config.toml
model = "image VQ-VAE"
bottleneck = "vq"
encoder_mlp_ratio = 2
encoder_layers = 6
latent_channels = 4
optimizer = "soap"
adamw_weight_decay_other_params = 0.05
Rows from block 4 of the encoder of a small image VQ-VAE, named by matrix and row number. Rows with one number belong to one neuron. Each number is 128 + 32 x the weight over its row's rms, rounded and kept within 0 to 255. All counts start at 0. Numbers have three digits each.
After each neuron's rows are labels from the 100 images, of 14976, where the neuron reaches its largest size: "top examples" is what is common among them. Only what is clearly more common there than usual is listed. The data: microscope photos of single blood and bone marrow cells. In brackets: how many of the 100.
# gate: MLP gate (encoder.blocks.4.mlp.gate.weight, 768x384), inputs 312-335
# fc1: MLP up (encoder.blocks.4.mlp.fc1.weight, 768x384), inputs 312-335
# fc2: MLP down (encoder.blocks.4.mlp.fc2.weight, 384x768, transposed), outputs 312-335

gate.458:105174107085085083126184097144142094180098119119182105071107109129128112
fc1.458:141127167133145140151114191102122137107119162158118085163179130124110170
fc2.458:118124178178109239173166114111129046165053113110100130098083102124158150
top examples: cell type: promyelocyte (25)

gate.297:067128135099159125119140080149057074146114144093132146111119090150147133
fc1.297:182112143166077141145171157107102218151133100177104066135124183163147129
fc2.297:163111197137133109094108092133104152143155117135151118115149085168128111
top examples: cell type: segmented neutrophil (46)

gate.682:134137152162137118148149119156141092172137157158095131086093084119129165
fc1.682:153053098117117132102130132184092122079157107073157170127143153182091128
fc2.682:193118089127110113155155164107099106118151119111128208084162121149190118
top examples: cell type: blast (31)

gate.510:146124183123157231154164114166132124139114169128146145137109128103120118
fc1.510:119116130124159053117089122148082139141182143146095158088104176132123101
fc2.510:147142070119122146149116160105120163100137079162149096097146131180181172
top examples: cell type: erythroblast (33)

gate.322:179098118130124136084096092041148142162128148145162144120132125102090158
fc1.322:167098165133113137113115103115087124106113162159134088130176083138129118
fc2.322:092189147152112154145075118133092159161081094159129126116147121160119149
top examples: smear: peripheral blood (98); cell type: segmented neutrophil (41)

gate.258:118139122069157071145119096099136092142167184119149147166139124115103182
fc1.258:158146125089101157085199181121139142107181159113051150132137080124122131
fc2.258:149104191078102145104164170123123137126173170184079097142140122156126106
top examples: cell type: blast (29)

gate.68:088048102125173115146164145131110188179158196114080156075068132152173125
fc1.68:116165115158134152093128153139171136159079070156135159115088093140127101
fc2.68:119096130127105222139118163077092157154148139209181148137159104153156104
top examples: cell type: promyelocyte (35)

gate.594:155158186141131188159109210151112133067119137110102124101107138136111071
fc1.594:163101131096122074120134102070142189134103150133151169135097145077141126
fc2.594:119132101078151121119118146210164137128126127104113094192142076163142185
top examples: cell type: segmented neutrophil (43)

gate.654:099181122105184087118167096141149127111104136070136127098050120102124068
fc1.654:171078158149107137097079135092111174133128129164138105182152143121169147
fc2.654:119138151081119141162106163125106116113145196134121112133131174107104099
top examples: cell type: segmented neutrophil (81); smear: peripheral blood (42)

gate.192:147164128140127152114185146127098162181145108056119095159192140170129142
fc1.192:119122127127149155084106136113187150060101126163125111149117126080150119
fc2.192:176151134185200123112149131101102132147172104140118100133109089223123107
top examples: cell type: lymphocyte (40); cell type: erythroblast (33)

gate.590:083136147082139097128111082136103122187143128132137095069109153148079102
fc1.590:138156162154109129115050183110165140098168181108128116158149094129200085
fc2.590:133094075102102110108087122117125103164102146093091157112145151109112137
top examples: cell type: blast (25)

gate.686:063119104152131118151112117152126086153176145178186162079164064092124192
fc1.686:135174097138115140167167075099099135142187156165125110149112130136154106
fc2.686:138131110175162137138164090157068170149076094151135105075112159159171118
top examples: cell type: erythroblast (39)

gate.356:162135165173139139140167120092144196182125111131139043091140126105072134
fc1.356:107151100101085110082140103163153073075162127131089135164055169065105090
fc2.356:153154169124152154163189121130102161152080054140082087092151159140115100
top examples: cell type: eosinophil (31)

gate.137:145107101169197119120146134142158145121081119158152120103145112132100156
fc1.137:062125173113071130158080110133154131141129101196107168119151214077092066
fc2.137:194104124123104115122116154150136115123138132154121124140124124102117145
top examples: cell type: erythroblast (64)

gate.177:059124118095153161151143133110112133163081163103174189059093102133142078
fc1.177:132162157121038080100152163111090099095171124108159177154144100131078134
fc2.177:096139111155186152112140098146096120167133143136130102135094107077149106
top examples: cell type: segmented neutrophil (66); smear: peripheral blood (47)

gate.418:158148119096181118177124176095142127137137116106207121119180061176077136
fc1.418:118130177107084164104122141156216113137086133153117107146120158127143101
fc2.418:147121125171198132160105081157135179118155141141210126124063142130139170
top examples: cell type: blast (26)

gate.166:112124146132138210174162105160075132164133129160178148160139151161120132
fc1.166:122121117072102103128070090106149084117156135135146116185101073141128105
fc2.166:117125143138152103120064126171186116120206159181163096088115133119106134
top examples: cell type: segmented neutrophil (46)

gate.508:150098148149103109144184145131176202147048138121165114073085105110091071
fc1.508:157078131180139144136112147175135167091137166183158101154102131102178106
fc2.508:117106139155096138135100154085120160113108150098153141107109145152095099
top examples: cell type: segmented neutrophil (79); smear: peripheral blood (57)

gate.671:104161073152097087177144109167067122098150112068094132127171118117160109
fc1.671:128123099103099088113134119120088135128134099096143113119115088080127159
fc2.671:100128130152175104169126133060148127164160057140125149075155159151099149
top examples: smear: peripheral blood (37)

gate.665:153134219080198179116115140128125093141066131181150093115128135154098148
fc1.665:136169178135171125136154213123142074106139130154131089117180098123131076
fc2.665:147134063137142189104091146082060079124158080117128107150080185124142185
top examples: cell type: eosinophil (39)

gate.410:089201133117127126211145076164112086110124179171127195072158144134213104
fc1.410:108101103140102147124137110141114102153125082084168037161090108154112130
fc2.410:089161154099156112086168211170099081129152143127146193167155162162138090
top examples: cell type: erythroblast (35)

gate.502:141151104105135104200176116167107145077089087149110155086123168132098117
fc1.502:172114105110076126185173136102117149094098119178139143089147163175067148
fc2.502:144201175089127080150134094191120176087095163156081152129106144118120111
top examples: cell type: lymphocyte (34)