Weights of a small image VQ-VAE.
Model: 13.6M parameters, 48-pixel images, encoder arch vit, encoder norm layernorm, encoder activation swiglu, encoder num experts 8, encoder patch size [8, 8], encoder width 384, decoder norm groupnorm, decoder widths [32, 64, 128, 128].
Data: trained on microscope photos of single blood and bone marrow cells, 97085 training examples, 26.4 epochs.
Rows from block 2 of the decoder of a small image VQ-VAE, named by matrix and row number. Rows with one number belong to one channel. Each number is 128 + 32 x the weight over its row's rms, rounded and kept within 0 to 255. All counts start at 0. Numbers have three digits each. After the name is the row's rms in percent of the matrix's.
After each channel's rows are labels from the 100 images, of 14976, where the channel reaches its highest value: "top examples" is what is common among them. Only what is clearly more common there than usual is listed. The data: microscope photos of single blood and bone marrow cells.
# convs0: first 3x3 conv (decoder.decb.0.0.convs.0.weight, 128x128x3x3, each kernel summed), inputs 0-127
# convs1: second 3x3 conv (decoder.decb.0.0.convs.1.weight, 128x128x3x3, transposed, each kernel summed), outputs 0-127

convs0.13 080:161123122090142082090126111099139172138157134126136090116030116184122128141123124116087087125120122124143129104128066171103146097075180125072115093186142124119047143074102101118102159108147137091192117143148119080116178154124158155125077138189101062137098139108190140120139124190140122055169123133163110112143149160113111177105114127096106110158146111199132143066163118134123175169126
convs1.13 110:155085141176070142150110159154159087117109155168183138204123162091129118113109094132096118120146129120071108134148141095125139115138097093146088149057144106072123120072146135150168085141083149109086133104163106144140089105110159049193135136136116174159142122141136162130124136088144129199156124126161106104101099115201174112137159087169176109105122173120133107111067166084097062061125
top examples: cell type: artefact

convs0.47 082:148113168072152116136076153138120153134119109108134130078117132128073116104000093109154128106086113158115180124140183171143094148124167158132124141153127148175104129112130143201097158192185132128147136091120155146089150175163076147146116149158122091158100143049093155107131087127143141121112130154104132153141165126129208104124154187107134136090124120089077126098100124150057111094168
convs1.47 081:106162108127070159083150140084144074133101111164141111112180159140158118081236143159092123099122114137134086101152098141108129122138120096100076123097135138080148126153150137127132116083094155109083118144132139096112123185129151108154080122132102161130140133231126133104164165109184100169111125103161129177109081118166179142121105096140099117179118128162196121068145185119219163151136
top examples: cell type: artefact

convs0.23 083:105123117090136092109068145089087101106118098104125150051137087104108118078124076120106094084084117177180180139131148139110141105134181132119110164121135110157086089118131119057117103096095148148168168136123122075163099121072132124135084148191171134143108132096132128106113129132119147127114111133141107175086107046084162126174123099141169105152128183044110118140143174133151138200212
convs1.23 083:138162174095129152134172148153159175147119147158146147197117157169153130187142203155093145195150126086079102114130139111112141083104112168157201124152107075128130109078142144156131122164173104172096103039163135127112159154115132111159170130102100131113153168156145115166143173142145124100122126173110157080114104194132099155106103095138108094104164124176093169160117082161095167068076
top examples: cell type: artefact

convs0.35 091:144085208095085109098134182153126103105160133122132121161151144113151090157127161061111096141144167173077182144184102149133133093125159083163135098113128067106128142132134126105096149120168139127132091105108122176106134139130135093153077115021077078121115112165167145093140107149198140139168120137138164112137140156194155202126125157122130141081131112175092123142126188124091143209150
convs1.35 086:120109096138157131116098173080149152148135170109153130073084094189146146069130110154084179137075122148144088126070182101108127141115137134139094098122119100130145111148103132177133136098191140099116100109153121107114140114124161130097125152082180156122153091148093087172066171117068123148100100137147072186123084179141057108161117106148111104167019161117144154125134061119180139142147
top examples: cell type: segmented neutrophil

convs0.110 099:138177089107148160132133163123141124059141127109146167142173138123169113191141182081087192106162152158203148122117143175095145129119107079144077099152153134153161121168083126144059156128142150100154155100088092187171138119183075049139140162113162135117125131105113080154154133095071131115106123162133149123132106129061095115101112105117149175196100140155152075087128136124114184157099
convs1.110 104:095115171152163140182183088115141131164128133154142151120118165132081120095096093138210142148088074133101126145156106090106127147191129143140186127118121148070083102113141060105143138135111107138077150136115146142073106114070163144141115059170142088117116105118145146061128098130136130140220131153097107067146117106197187167166155171169137133094094099112121154159089173167143093115113
top examples: smear: peripheral blood; cell type: segmented neutrophil

convs0.59 076:071161110149096161153128082108139135145121185099108091125057090159165117054143096118155124105081075134123120125095160224153132160117128132091121182110106130099089089114096091144146161160144172140124130124167169112153166188120158142160106158196142059119112113147098088170080112133140138116169164154121114131091137175131067143139178165162155170114098171153078145081183148129111128150145
convs1.59 073:185113141108184082120127150173151095101128070091139190142163151073129138159116125151124134175140138163140131132173077048067117152136148127174163116148156078150163099167176178155134074131118169175141155170162079181122113091176042138128184137145164141154170113109209101162178135127128115104081113136127139127124099126111118155097085109093107128113175127149132102133114114156162133160169
top examples: smear: peripheral blood

convs0.57 081:101159111103151180123178148119070165112156108143100149119104151175140137187142157195179150108059143128098164059117125133053167105118148161076079098091135104141147127133105135123145168145101202120158162112095122088151031138152173063091165126165126163160089106120118123102177141131129114118109184116158172139189151107140133105136166117176155152134120149157081127096097097125123140168140
convs1.57 087:129142179141131090094127124090188123078072100109113145142148140102095123146126080111117156145163146123182078146116109123148066121117161127136191092118121130115054159111171123122164142107151146136119094150216116124139224124093094169123155122162123112109139108112150134176132123116145138155075083110079110085104137137089068125138086192076135162145102164170175159200165120162159111073157
top examples: cell type: artefact

convs0.8 093:152072118143148171117147153130168082100140151121144108187055144182131124142140151108119154092158135083125152117076107133073162123082094106047108154101130179120117184072121110093103139169119115129143089090157148110176146103176152091118089172184153103138136125113090133093080116125110104040111118129124073063113115078088086143114125072101162080149120161175146158145085167137123153117113
convs1.8 139:153183096133122058093121165086104172090147121131105079128155052117095094078125149124148101116091099145126120131154128194168160100131103106108103149108084085148134166188169155135125138091145163134133172128065121156093068161132146115082165093092098162145122164110117145127183189164102075226205125121130140153111137135152143077125126103103138123135134108119169084132148155109182100171128
top examples: smear: peripheral blood

convs0.31 087:153106125126143115149081140132102065123139096192104173145157186090149131088107137096122114102053115135132180140123120122130111098128152136095149188112119110168074154128088172164090129179165158137170119053117141059117181138098082132152116111172128120170080131109092139085176146190122150026162117135144107116115147107189133165091161162143130146158146156115069082109089131140109105106152
convs1.31 080:157108126078141116080086148137123124153140157088069135147120163190146112171151085141181197106150122087121131149143141153133184141142100146122127097181156150114131106182195133151098110121140107131135076084098138126141109119087159143158115098088096127091122092131103099203060139148116056148138106141132051144130094139090076097088127177096132082107188164151072161142175091126184146102113
top examples: cell type: artefact

convs0.5 078:100087155096089105106129069104115132135144152129166089043130120139136124063122114159116146090098085107133161154156148168158116104095150054096112119154104203106155159078136120127086152126110069105121117128075118109092142173104051133129107147164172143137105146132102180172180078133120158087165112141062095102179132143141138125133115118158138058125132117032148122136149151083083133116165
convs1.5 078:175147121122168142151139158162142125140120058118148193177093170148163126163084113176102114118162141214085096127054151101109108131172143156134160092095128061051098111124113103131136088146144147162096089137159135152168115087127160117218150107162129093112148135126120115105063203137149123137085152125128157149136098115159091122094145136186079110109142190151096120133121126172127131087084
top examples: cell type: artefact

convs0.52 083:055154118184102121115170146125141145121106147159154184111061162173149164146160118125157139140114092099124169100090147128041165085064123149121084058147143149103107131135123120117147153085173121212103116145098123068093142133147079130148140165208141142123126149143103149171108108161079134152193194188128134113153127194109069124124150132115167165121129131116133090119111097139163159149116
convs1.52 082:184158161100154156138185091125092102087132117104092156068121122075146098140150160148111145091135174180124043136143098121138083167118175090112129107123129118169126157140117147103104114170069145096132138151142100168164117106114110129079116097098070100113111094111135071104145160156110103116047046120103072133103157115121069146124058159093156128160171151164138187157154095140130170104161
top examples: cell type: artefact

convs0.56 081:109097135188080117126130153102141207086152079170115110086059150193164128183127092119134129099120096174117141154159092109158200090116094158152145143108135155109131177094089134126179119112149150148106135139214140080143132127132171127121146097189133059129141134132109129139108102121135117112104136193158092122079149115053127123093180084102174099159109121165128137126079070152096144079131
convs1.56 079:110133087146175109121139142146104144123104189062161203128161105099083073126176145177126209144126162118157136080115153143131048138123118123096148140166083073151084124144154083133094094103135132178163154141129081105170145145165076135079135125155113141107132118074177137090110136123146119192143107132054138067133089100144075141170086170154101157117143135140126124157129182141125076156150
top examples: cell type: artefact

convs0.24 105:109055139134133121109123094179138149136133109112174152191187125182156121141137096096148139137151127121160145108137144131137119121050099064129125112113105123137074099134119158148121155051126105197091079192133113161136170098136073112152112133041097095129124146144116175125138103137148106170109125045111153184121137155156109148122163134116101165058106075115133096181145173090122133065093
convs1.24 094:118152111130099158153098122079112158150113177115103062128114186098115141095142175158167118126137092073140110165138169117076160145153120145158103159055181140141149117127172116152117084159162066085105211059120156057104111143149158083134114117101107146080084143082139099153159125088147086146118143150105122079098095172146125102167128060140149135122143167101173156084091138154188142121138
top examples: smear: peripheral blood

convs0.96 114:124074126172171173135118170152183118130138139075152103216228138149091105162111161112149151093186087102132102122118146126079105157111116095125119145081168195131146160157150119138084100168123155074146141081147090148132111100181127093116122167132079095102127124130168120091100176140060155088144105157087154137125103099126167111089118187086138192149093141167153111142112133096133140168122
convs1.96 109:133182151117191108158170094100123161105150100082102157087136148114116153109113194153118160170138170199121148135152092142153134137067150136113146089174070097154129169101106077129152149111106122176101086133131106131102144170113144149137090103147135113134132118128091115052090090104171089163116126159140115091152135170115070170222128152159105112186120157139107122174111164183107138037145
top examples: smear: peripheral blood; cell type: segmented neutrophil

convs0.44 138:151049191132115129118153107126104139115146102148185133174047114094177137180138063152142116137135130142129114159164123143163163091139128089113114128116103099097161129137138132118088097136134038109118144132130118140092178108000141087159120148096156161106117142125139119145147097176126167116088140128100156110115127107151036113102063102106082085114101083174099136102105147094122156115132
convs1.44 139:136145087136113140112111121178057101089162176145063109115188160180138149148119219079132082077166156113122145139087140174132149118102091138079072132116160149174102148133158157117119117125117155115120137123101153151082052165141142134047090166124089127121134154148127130152141184128104088156182080095140055167106165131098131092174132168076148103088107115113131107134109157131171122151155
top examples: smear: peripheral blood

convs0.51 172:131125121164193184116189150100136115102115132155180147156024110081125138150131070128142108150186091121089134124107079125135150105129089075126078103174124123137128142175129154095064125132135060053136124181108131147141145103086172109114135145026126113115164101120128108110106123090160114065095142079159122066071127090147106116113093095135087104107114091155107101121125149127155109129115
convs1.51 145:136161143062131091158107135139123136100141133088032119131224102113145117113170176135128092135152154081134163133093117185143078143141127161134117062110186135112120133139107144133181108102132102200098159031096113096092153121148100119145163078141178114142104102151117132140109144110119095141104121136089080133150097074102098138135139169111139103095201155172172163166154134120120168153073
top examples: smear: peripheral blood