From a checkpoint of a small image VQ-VAE.
Model: encoder activation swiglu, encoder moe top_k, encoder num experts 8.
Training: soap at rate 0.0016, 20000 steps, batches of 128.
Data: 97085 training examples, 26.4 epochs.
Rows from block 5 of the encoder of a small image VQ-VAE, named by matrix and row number. Rows with one number within an expert belong to one neuron, the router's apart. Each number is 50 + 12 x the weight over its row's rms, rounded and kept within 0 to 99. All counts start at 0. After the name is the row's rms in percent of the matrix's.
After each expert's rows are labels from the 100 images, of 14976, where the router gives the expert most weight on average: "patch colour" is the nearest of a few named colours to the mean colour under the peak. Only what is clearly more common there than usual is listed. The data: microscope photos of single blood and bone marrow cells.
# router: router (encoder.blocks.5.mlp.router.weight, 8x384, trained with AdamW), inputs 220-274
# gate: expert gate (encoder.blocks.5.mlp.gate, 8x192x384), inputs 220-274
# up: expert up (encoder.blocks.5.mlp.up, 8x192x384), inputs 220-274
# down: expert down (encoder.blocks.5.mlp.down, 8x384x192, transposed), outputs 220-274

# expert 0
router.0 068:41 65 62 42 68 52 34 44 63 42 46 25 31 45 35 79 51 75 34 45 54 55 29 58 61 71 59 51 56 67 49 56 83 60 53 53 38 43 52 58 65 55 69 53 73 62 62 56 62 34 47 54 64 75 58
gate.0 114:43 62 52 52 49 42 73 34 44 61 59 26 55 53 57 57 56 38 49 45 60 69 39 58 56 71 52 52 67 35 48 68 51 46 50 49 60 53 54 56 53 30 56 42 40 43 87 58 31 58 58 40 31 50 30
up.0 112:24 50 47 49 50 48 48 35 49 42 45 56 28 54 65 68 59 56 51 51 57 53 45 66 49 45 54 39 56 42 60 55 30 30 60 59 25 42 37 32 38 55 59 49 61 62 51 71 48 62 55 54 55 39 61
down.0 117:57 43 56 64 34 53 52 53 52 72 42 39 50 41 58 44 43 18 28 53 56 35 54 51 65 53 38 36 42 46 52 42 42 46 53 44 67 44 80 36 57 38 51 51 52 38 42 39 51 60 52 74 64 38 56
patch colour: grey

# expert 4
router.4 094:44 75 50 52 56 53 43 47 34 50 44 61 56 38 42 67 51 45 35 33 67 52 57 46 50 55 43 57 41 48 51 60 74 50 42 57 36 51 81 59 42 44 51 43 39 61 63 58 67 42 61 51 64 52 56
gate.0 076:64 30 53 38 53 43 46 64 51 55 49 52 40 45 63 45 57 34 55 45 43 32 51 50 68 35 67 44 43 44 53 54 49 51 28 53 46 43 37 39 51 42 36 32 34 43 35 46 64 65 43 69 44 41 44
up.0 073:55 27 48 43 60 49 60 46 50 59 39 51 19 48 39 59 47 50 22 56 41 52 46 41 57 75 36 65 49 55 56 55 59 54 29 43 20 57 40 54 61 49 54 52 43 38 45 41 62 58 50 49 69 31 56
down.0 080:46 48 44 65 61 64 38 44 35 43 32 65 33 53 55 57 27 62 47 54 23 42 45 66 58 76 62 57 62 56 53 34 57 58 44 41 38 42 43 40 52 49 47 43 44 62 47 43 57 32 45 31 68 44 47
patch colour: white

# expert 6
router.6 109:50 39 54 61 37 50 26 62 51 45 61 42 32 72 39 53 66 43 35 62 39 35 36 72 58 75 51 49 53 51 61 54 35 57 44 52 62 52 46 54 37 58 39 60 34 42 40 40 51 81 51 50 39 65 61
gate.0 093:57 30 41 40 41 56 35 35 40 57 64 48 34 33 35 44 51 45 49 80 42 44 44 55 52 56 45 46 45 55 56 37 66 32 48 46 87 73 42 55 38 43 35 49 39 41 18 40 53 63 54 58 60 37 57
up.0 084:50 55 45 65 72 50 63 54 47 62 49 67 60 54 38 66 42 47 75 59 47 48 59 51 49 51 41 31 52 34 57 71 48 50 58 60 45 53 54 52 53 63 65 16 65 29 55 56 37 28 52 48 36 56 44
down.0 077:51 62 65 52 32 55 54 52 41 44 53 63 40 63 57 62 55 56 32 58 65 24 30 65 41 54 39 67 62 35 58 63 36 44 66 32 32 52 35 50 56 67 47 33 52 42 40 62 43 35 46 61 30 85 43
patch colour: purple

# expert 5
router.5 082:43 67 46 31 44 30 42 54 68 37 53 48 37 51 65 36 52 40 55 34 55 43 26 37 68 51 65 49 63 41 66 64 54 51 43 32 49 52 58 48 54 56 51 47 39 52 58 70 72 31 41 54 37 77 42
gate.0 103:47 64 37 46 40 45 65 48 33 47 39 54 64 56 52 52 53 50 73 60 56 51 44 59 36 80 56 54 42 37 67 32 55 36 48 64 41 48 44 29 30 64 42 52 43 64 51 49 33 45 61 68 47 45 48
up.0 112:45 46 59 60 43 46 46 48 34 62 51 40 27 41 43 52 56 63 40 43 57 36 51 50 62 25 54 42 53 65 26 60 44 55 62 40 47 53 65 62 72 52 51 57 63 32 35 55 61 62 37 40 52 55 43
down.0 188:61 69 50 23 47 42 50 47 40 50 66 66 58 64 48 26 46 50 72 38 48 63 27 37 37 75 43 59 26 37 61 25 45 39 54 57 31 47 59 49 55 54 38 51 45 55 48 62 60 45 39 58 27 60 45
patch colour: pink

# expert 1
router.1 068:44 41 60 39 53 52 46 41 40 29 61 55 42 53 73 44 35 53 58 32 58 60 32 62 49 64 66 47 43 46 81 31 36 45 41 38 36 33 55 66 43 54 51 38 64 47 55 34 53 53 48 51 34 56 49
gate.0 091:47 50 51 73 60 26 46 45 47 55 36 42 46 48 56 55 61 35 45 53 67 34 59 57 42 49 53 52 51 50 54 50 29 44 50 65 39 58 54 45 58 52 64 53 54 63 48 67 49 48 51 39 39 80 66
up.0 089:57 55 58 70 47 33 46 47 55 53 47 44 46 38 69 69 67 44 45 42 48 40 68 59 45 75 76 26 54 44 52 52 40 48 45 52 49 57 42 51 49 47 66 53 55 62 55 52 65 59 29 40 43 69 58
down.0 072:37 70 66 39 44 43 39 55 31 57 30 67 65 56 45 51 53 44 69 36 48 53 36 58 34 41 36 53 39 38 69 62 39 25 45 49 59 50 59 53 48 43 55 67 40 68 37 46 51 57 39 63 41 64 57
patch colour: grey

# expert 7
router.7 113:57 66 53 43 62 36 54 40 62 49 49 51 62 17 37 56 40 59 48 42 49 56 51 35 66 36 52 52 50 32 26 54 70 61 52 65 53 38 57 40 51 32 61 56 51 53 69 72 58 17 52 68 74 50 41
gate.0 076:58 45 40 78 25 40 56 58 44 55 45 45 46 73 33 32 47 45 44 62 49 75 54 58 46 71 64 71 53 45 69 44 46 42 46 43 61 37 30 35 78 43 54 46 61 34 36 49 51 47 43 64 45 70 60
up.0 070:42 66 48 36 61 56 47 38 55 64 44 64 45 35 46 46 57 50 45 38 44 31 31 65 48 38 44 50 45 62 48 51 64 44 51 48 51 51 66 64 46 55 50 33 46 68 51 50 46 67 39 59 62 54 39
down.0 084:58 49 68 70 59 48 53 61 71 66 43 63 42 30 47 21 51 38 74 59 41 39 17 61 39 64 51 59 51 45 61 53 29 36 43 37 77 74 49 41 75 52 46 38 45 37 33 79 39 50 52 53 33 54 44
patch colour: white

# expert 2
router.2 127:47 30 64 58 42 53 57 55 38 58 52 35 55 56 46 47 51 54 58 67 45 58 41 67 39 57 51 53 51 53 64 48 49 23 41 44 55 55 38 63 66 55 49 49 47 63 41 35 45 50 39 48 33 38 68
gate.0 127:37 32 62 72 31 55 44 49 42 32 43 54 48 59 34 35 48 45 52 42 73 30 52 60 52 61 45 69 27 29 65 28 22 50 27 52 47 69 64 23 61 45 63 49 81 51 39 60 62 57 68 57 51 51 62
up.0 117:60 47 57 26 33 56 50 62 57 68 61 40 68 65 47 44 65 36 31 53 45 51 52 57 36 39 30 65 55 41 52 52 56 41 57 28 40 28 55 42 37 69 47 66 64 58 55 34 43 54 65 43 71 74 74
down.0 117:63 56 60 71 63 59 21 47 74 57 53 70 59 32 58 45 39 71 43 30 64 46 57 32 55 45 58 62 69 50 37 62 55 67 53 53 43 40 12 70 74 48 57 37 40 51 55 52 47 40 57 38 41 46 54
patch colour: grey

# expert 3
router.3 121:65 64 28 29 60 57 54 53 60 58 30 55 45 48 50 60 53 33 60 44 71 60 58 36 50 31 52 45 58 40 26 45 52 53 57 48 37 56 40 47 53 33 48 39 44 46 57 69 56 38 35 59 45 48 45
gate.0 112:58 25 43 62 33 66 44 60 40 37 37 46 43 38 55 69 72 61 67 43 52 64 40 48 69 30 52 77 59 56 32 62 43 40 56 46 47 53 65 54 64 37 69 68 53 26 26 49 52 48 35 53 55 49 44
up.0 102:50 54 39 26 53 76 65 72 53 37 33 48 47 65 44 64 64 58 59 57 26 39 44 29 63 46 52 53 54 27 41 53 59 31 55 43 49 37 50 47 59 50 43 52 46 31 29 62 34 32 55 48 39 56 52
down.0 158:59 50 49 62 42 39 46 53 61 68 16 53 48 64 60 35 49 48 53 56 19 51 53 59 35 63 32 30 58 57 80 57 38 53 47 49 63 62 57 64 27 69 27 54 42 61 46 35 45 79 43 42 51 46 54
patch colour: black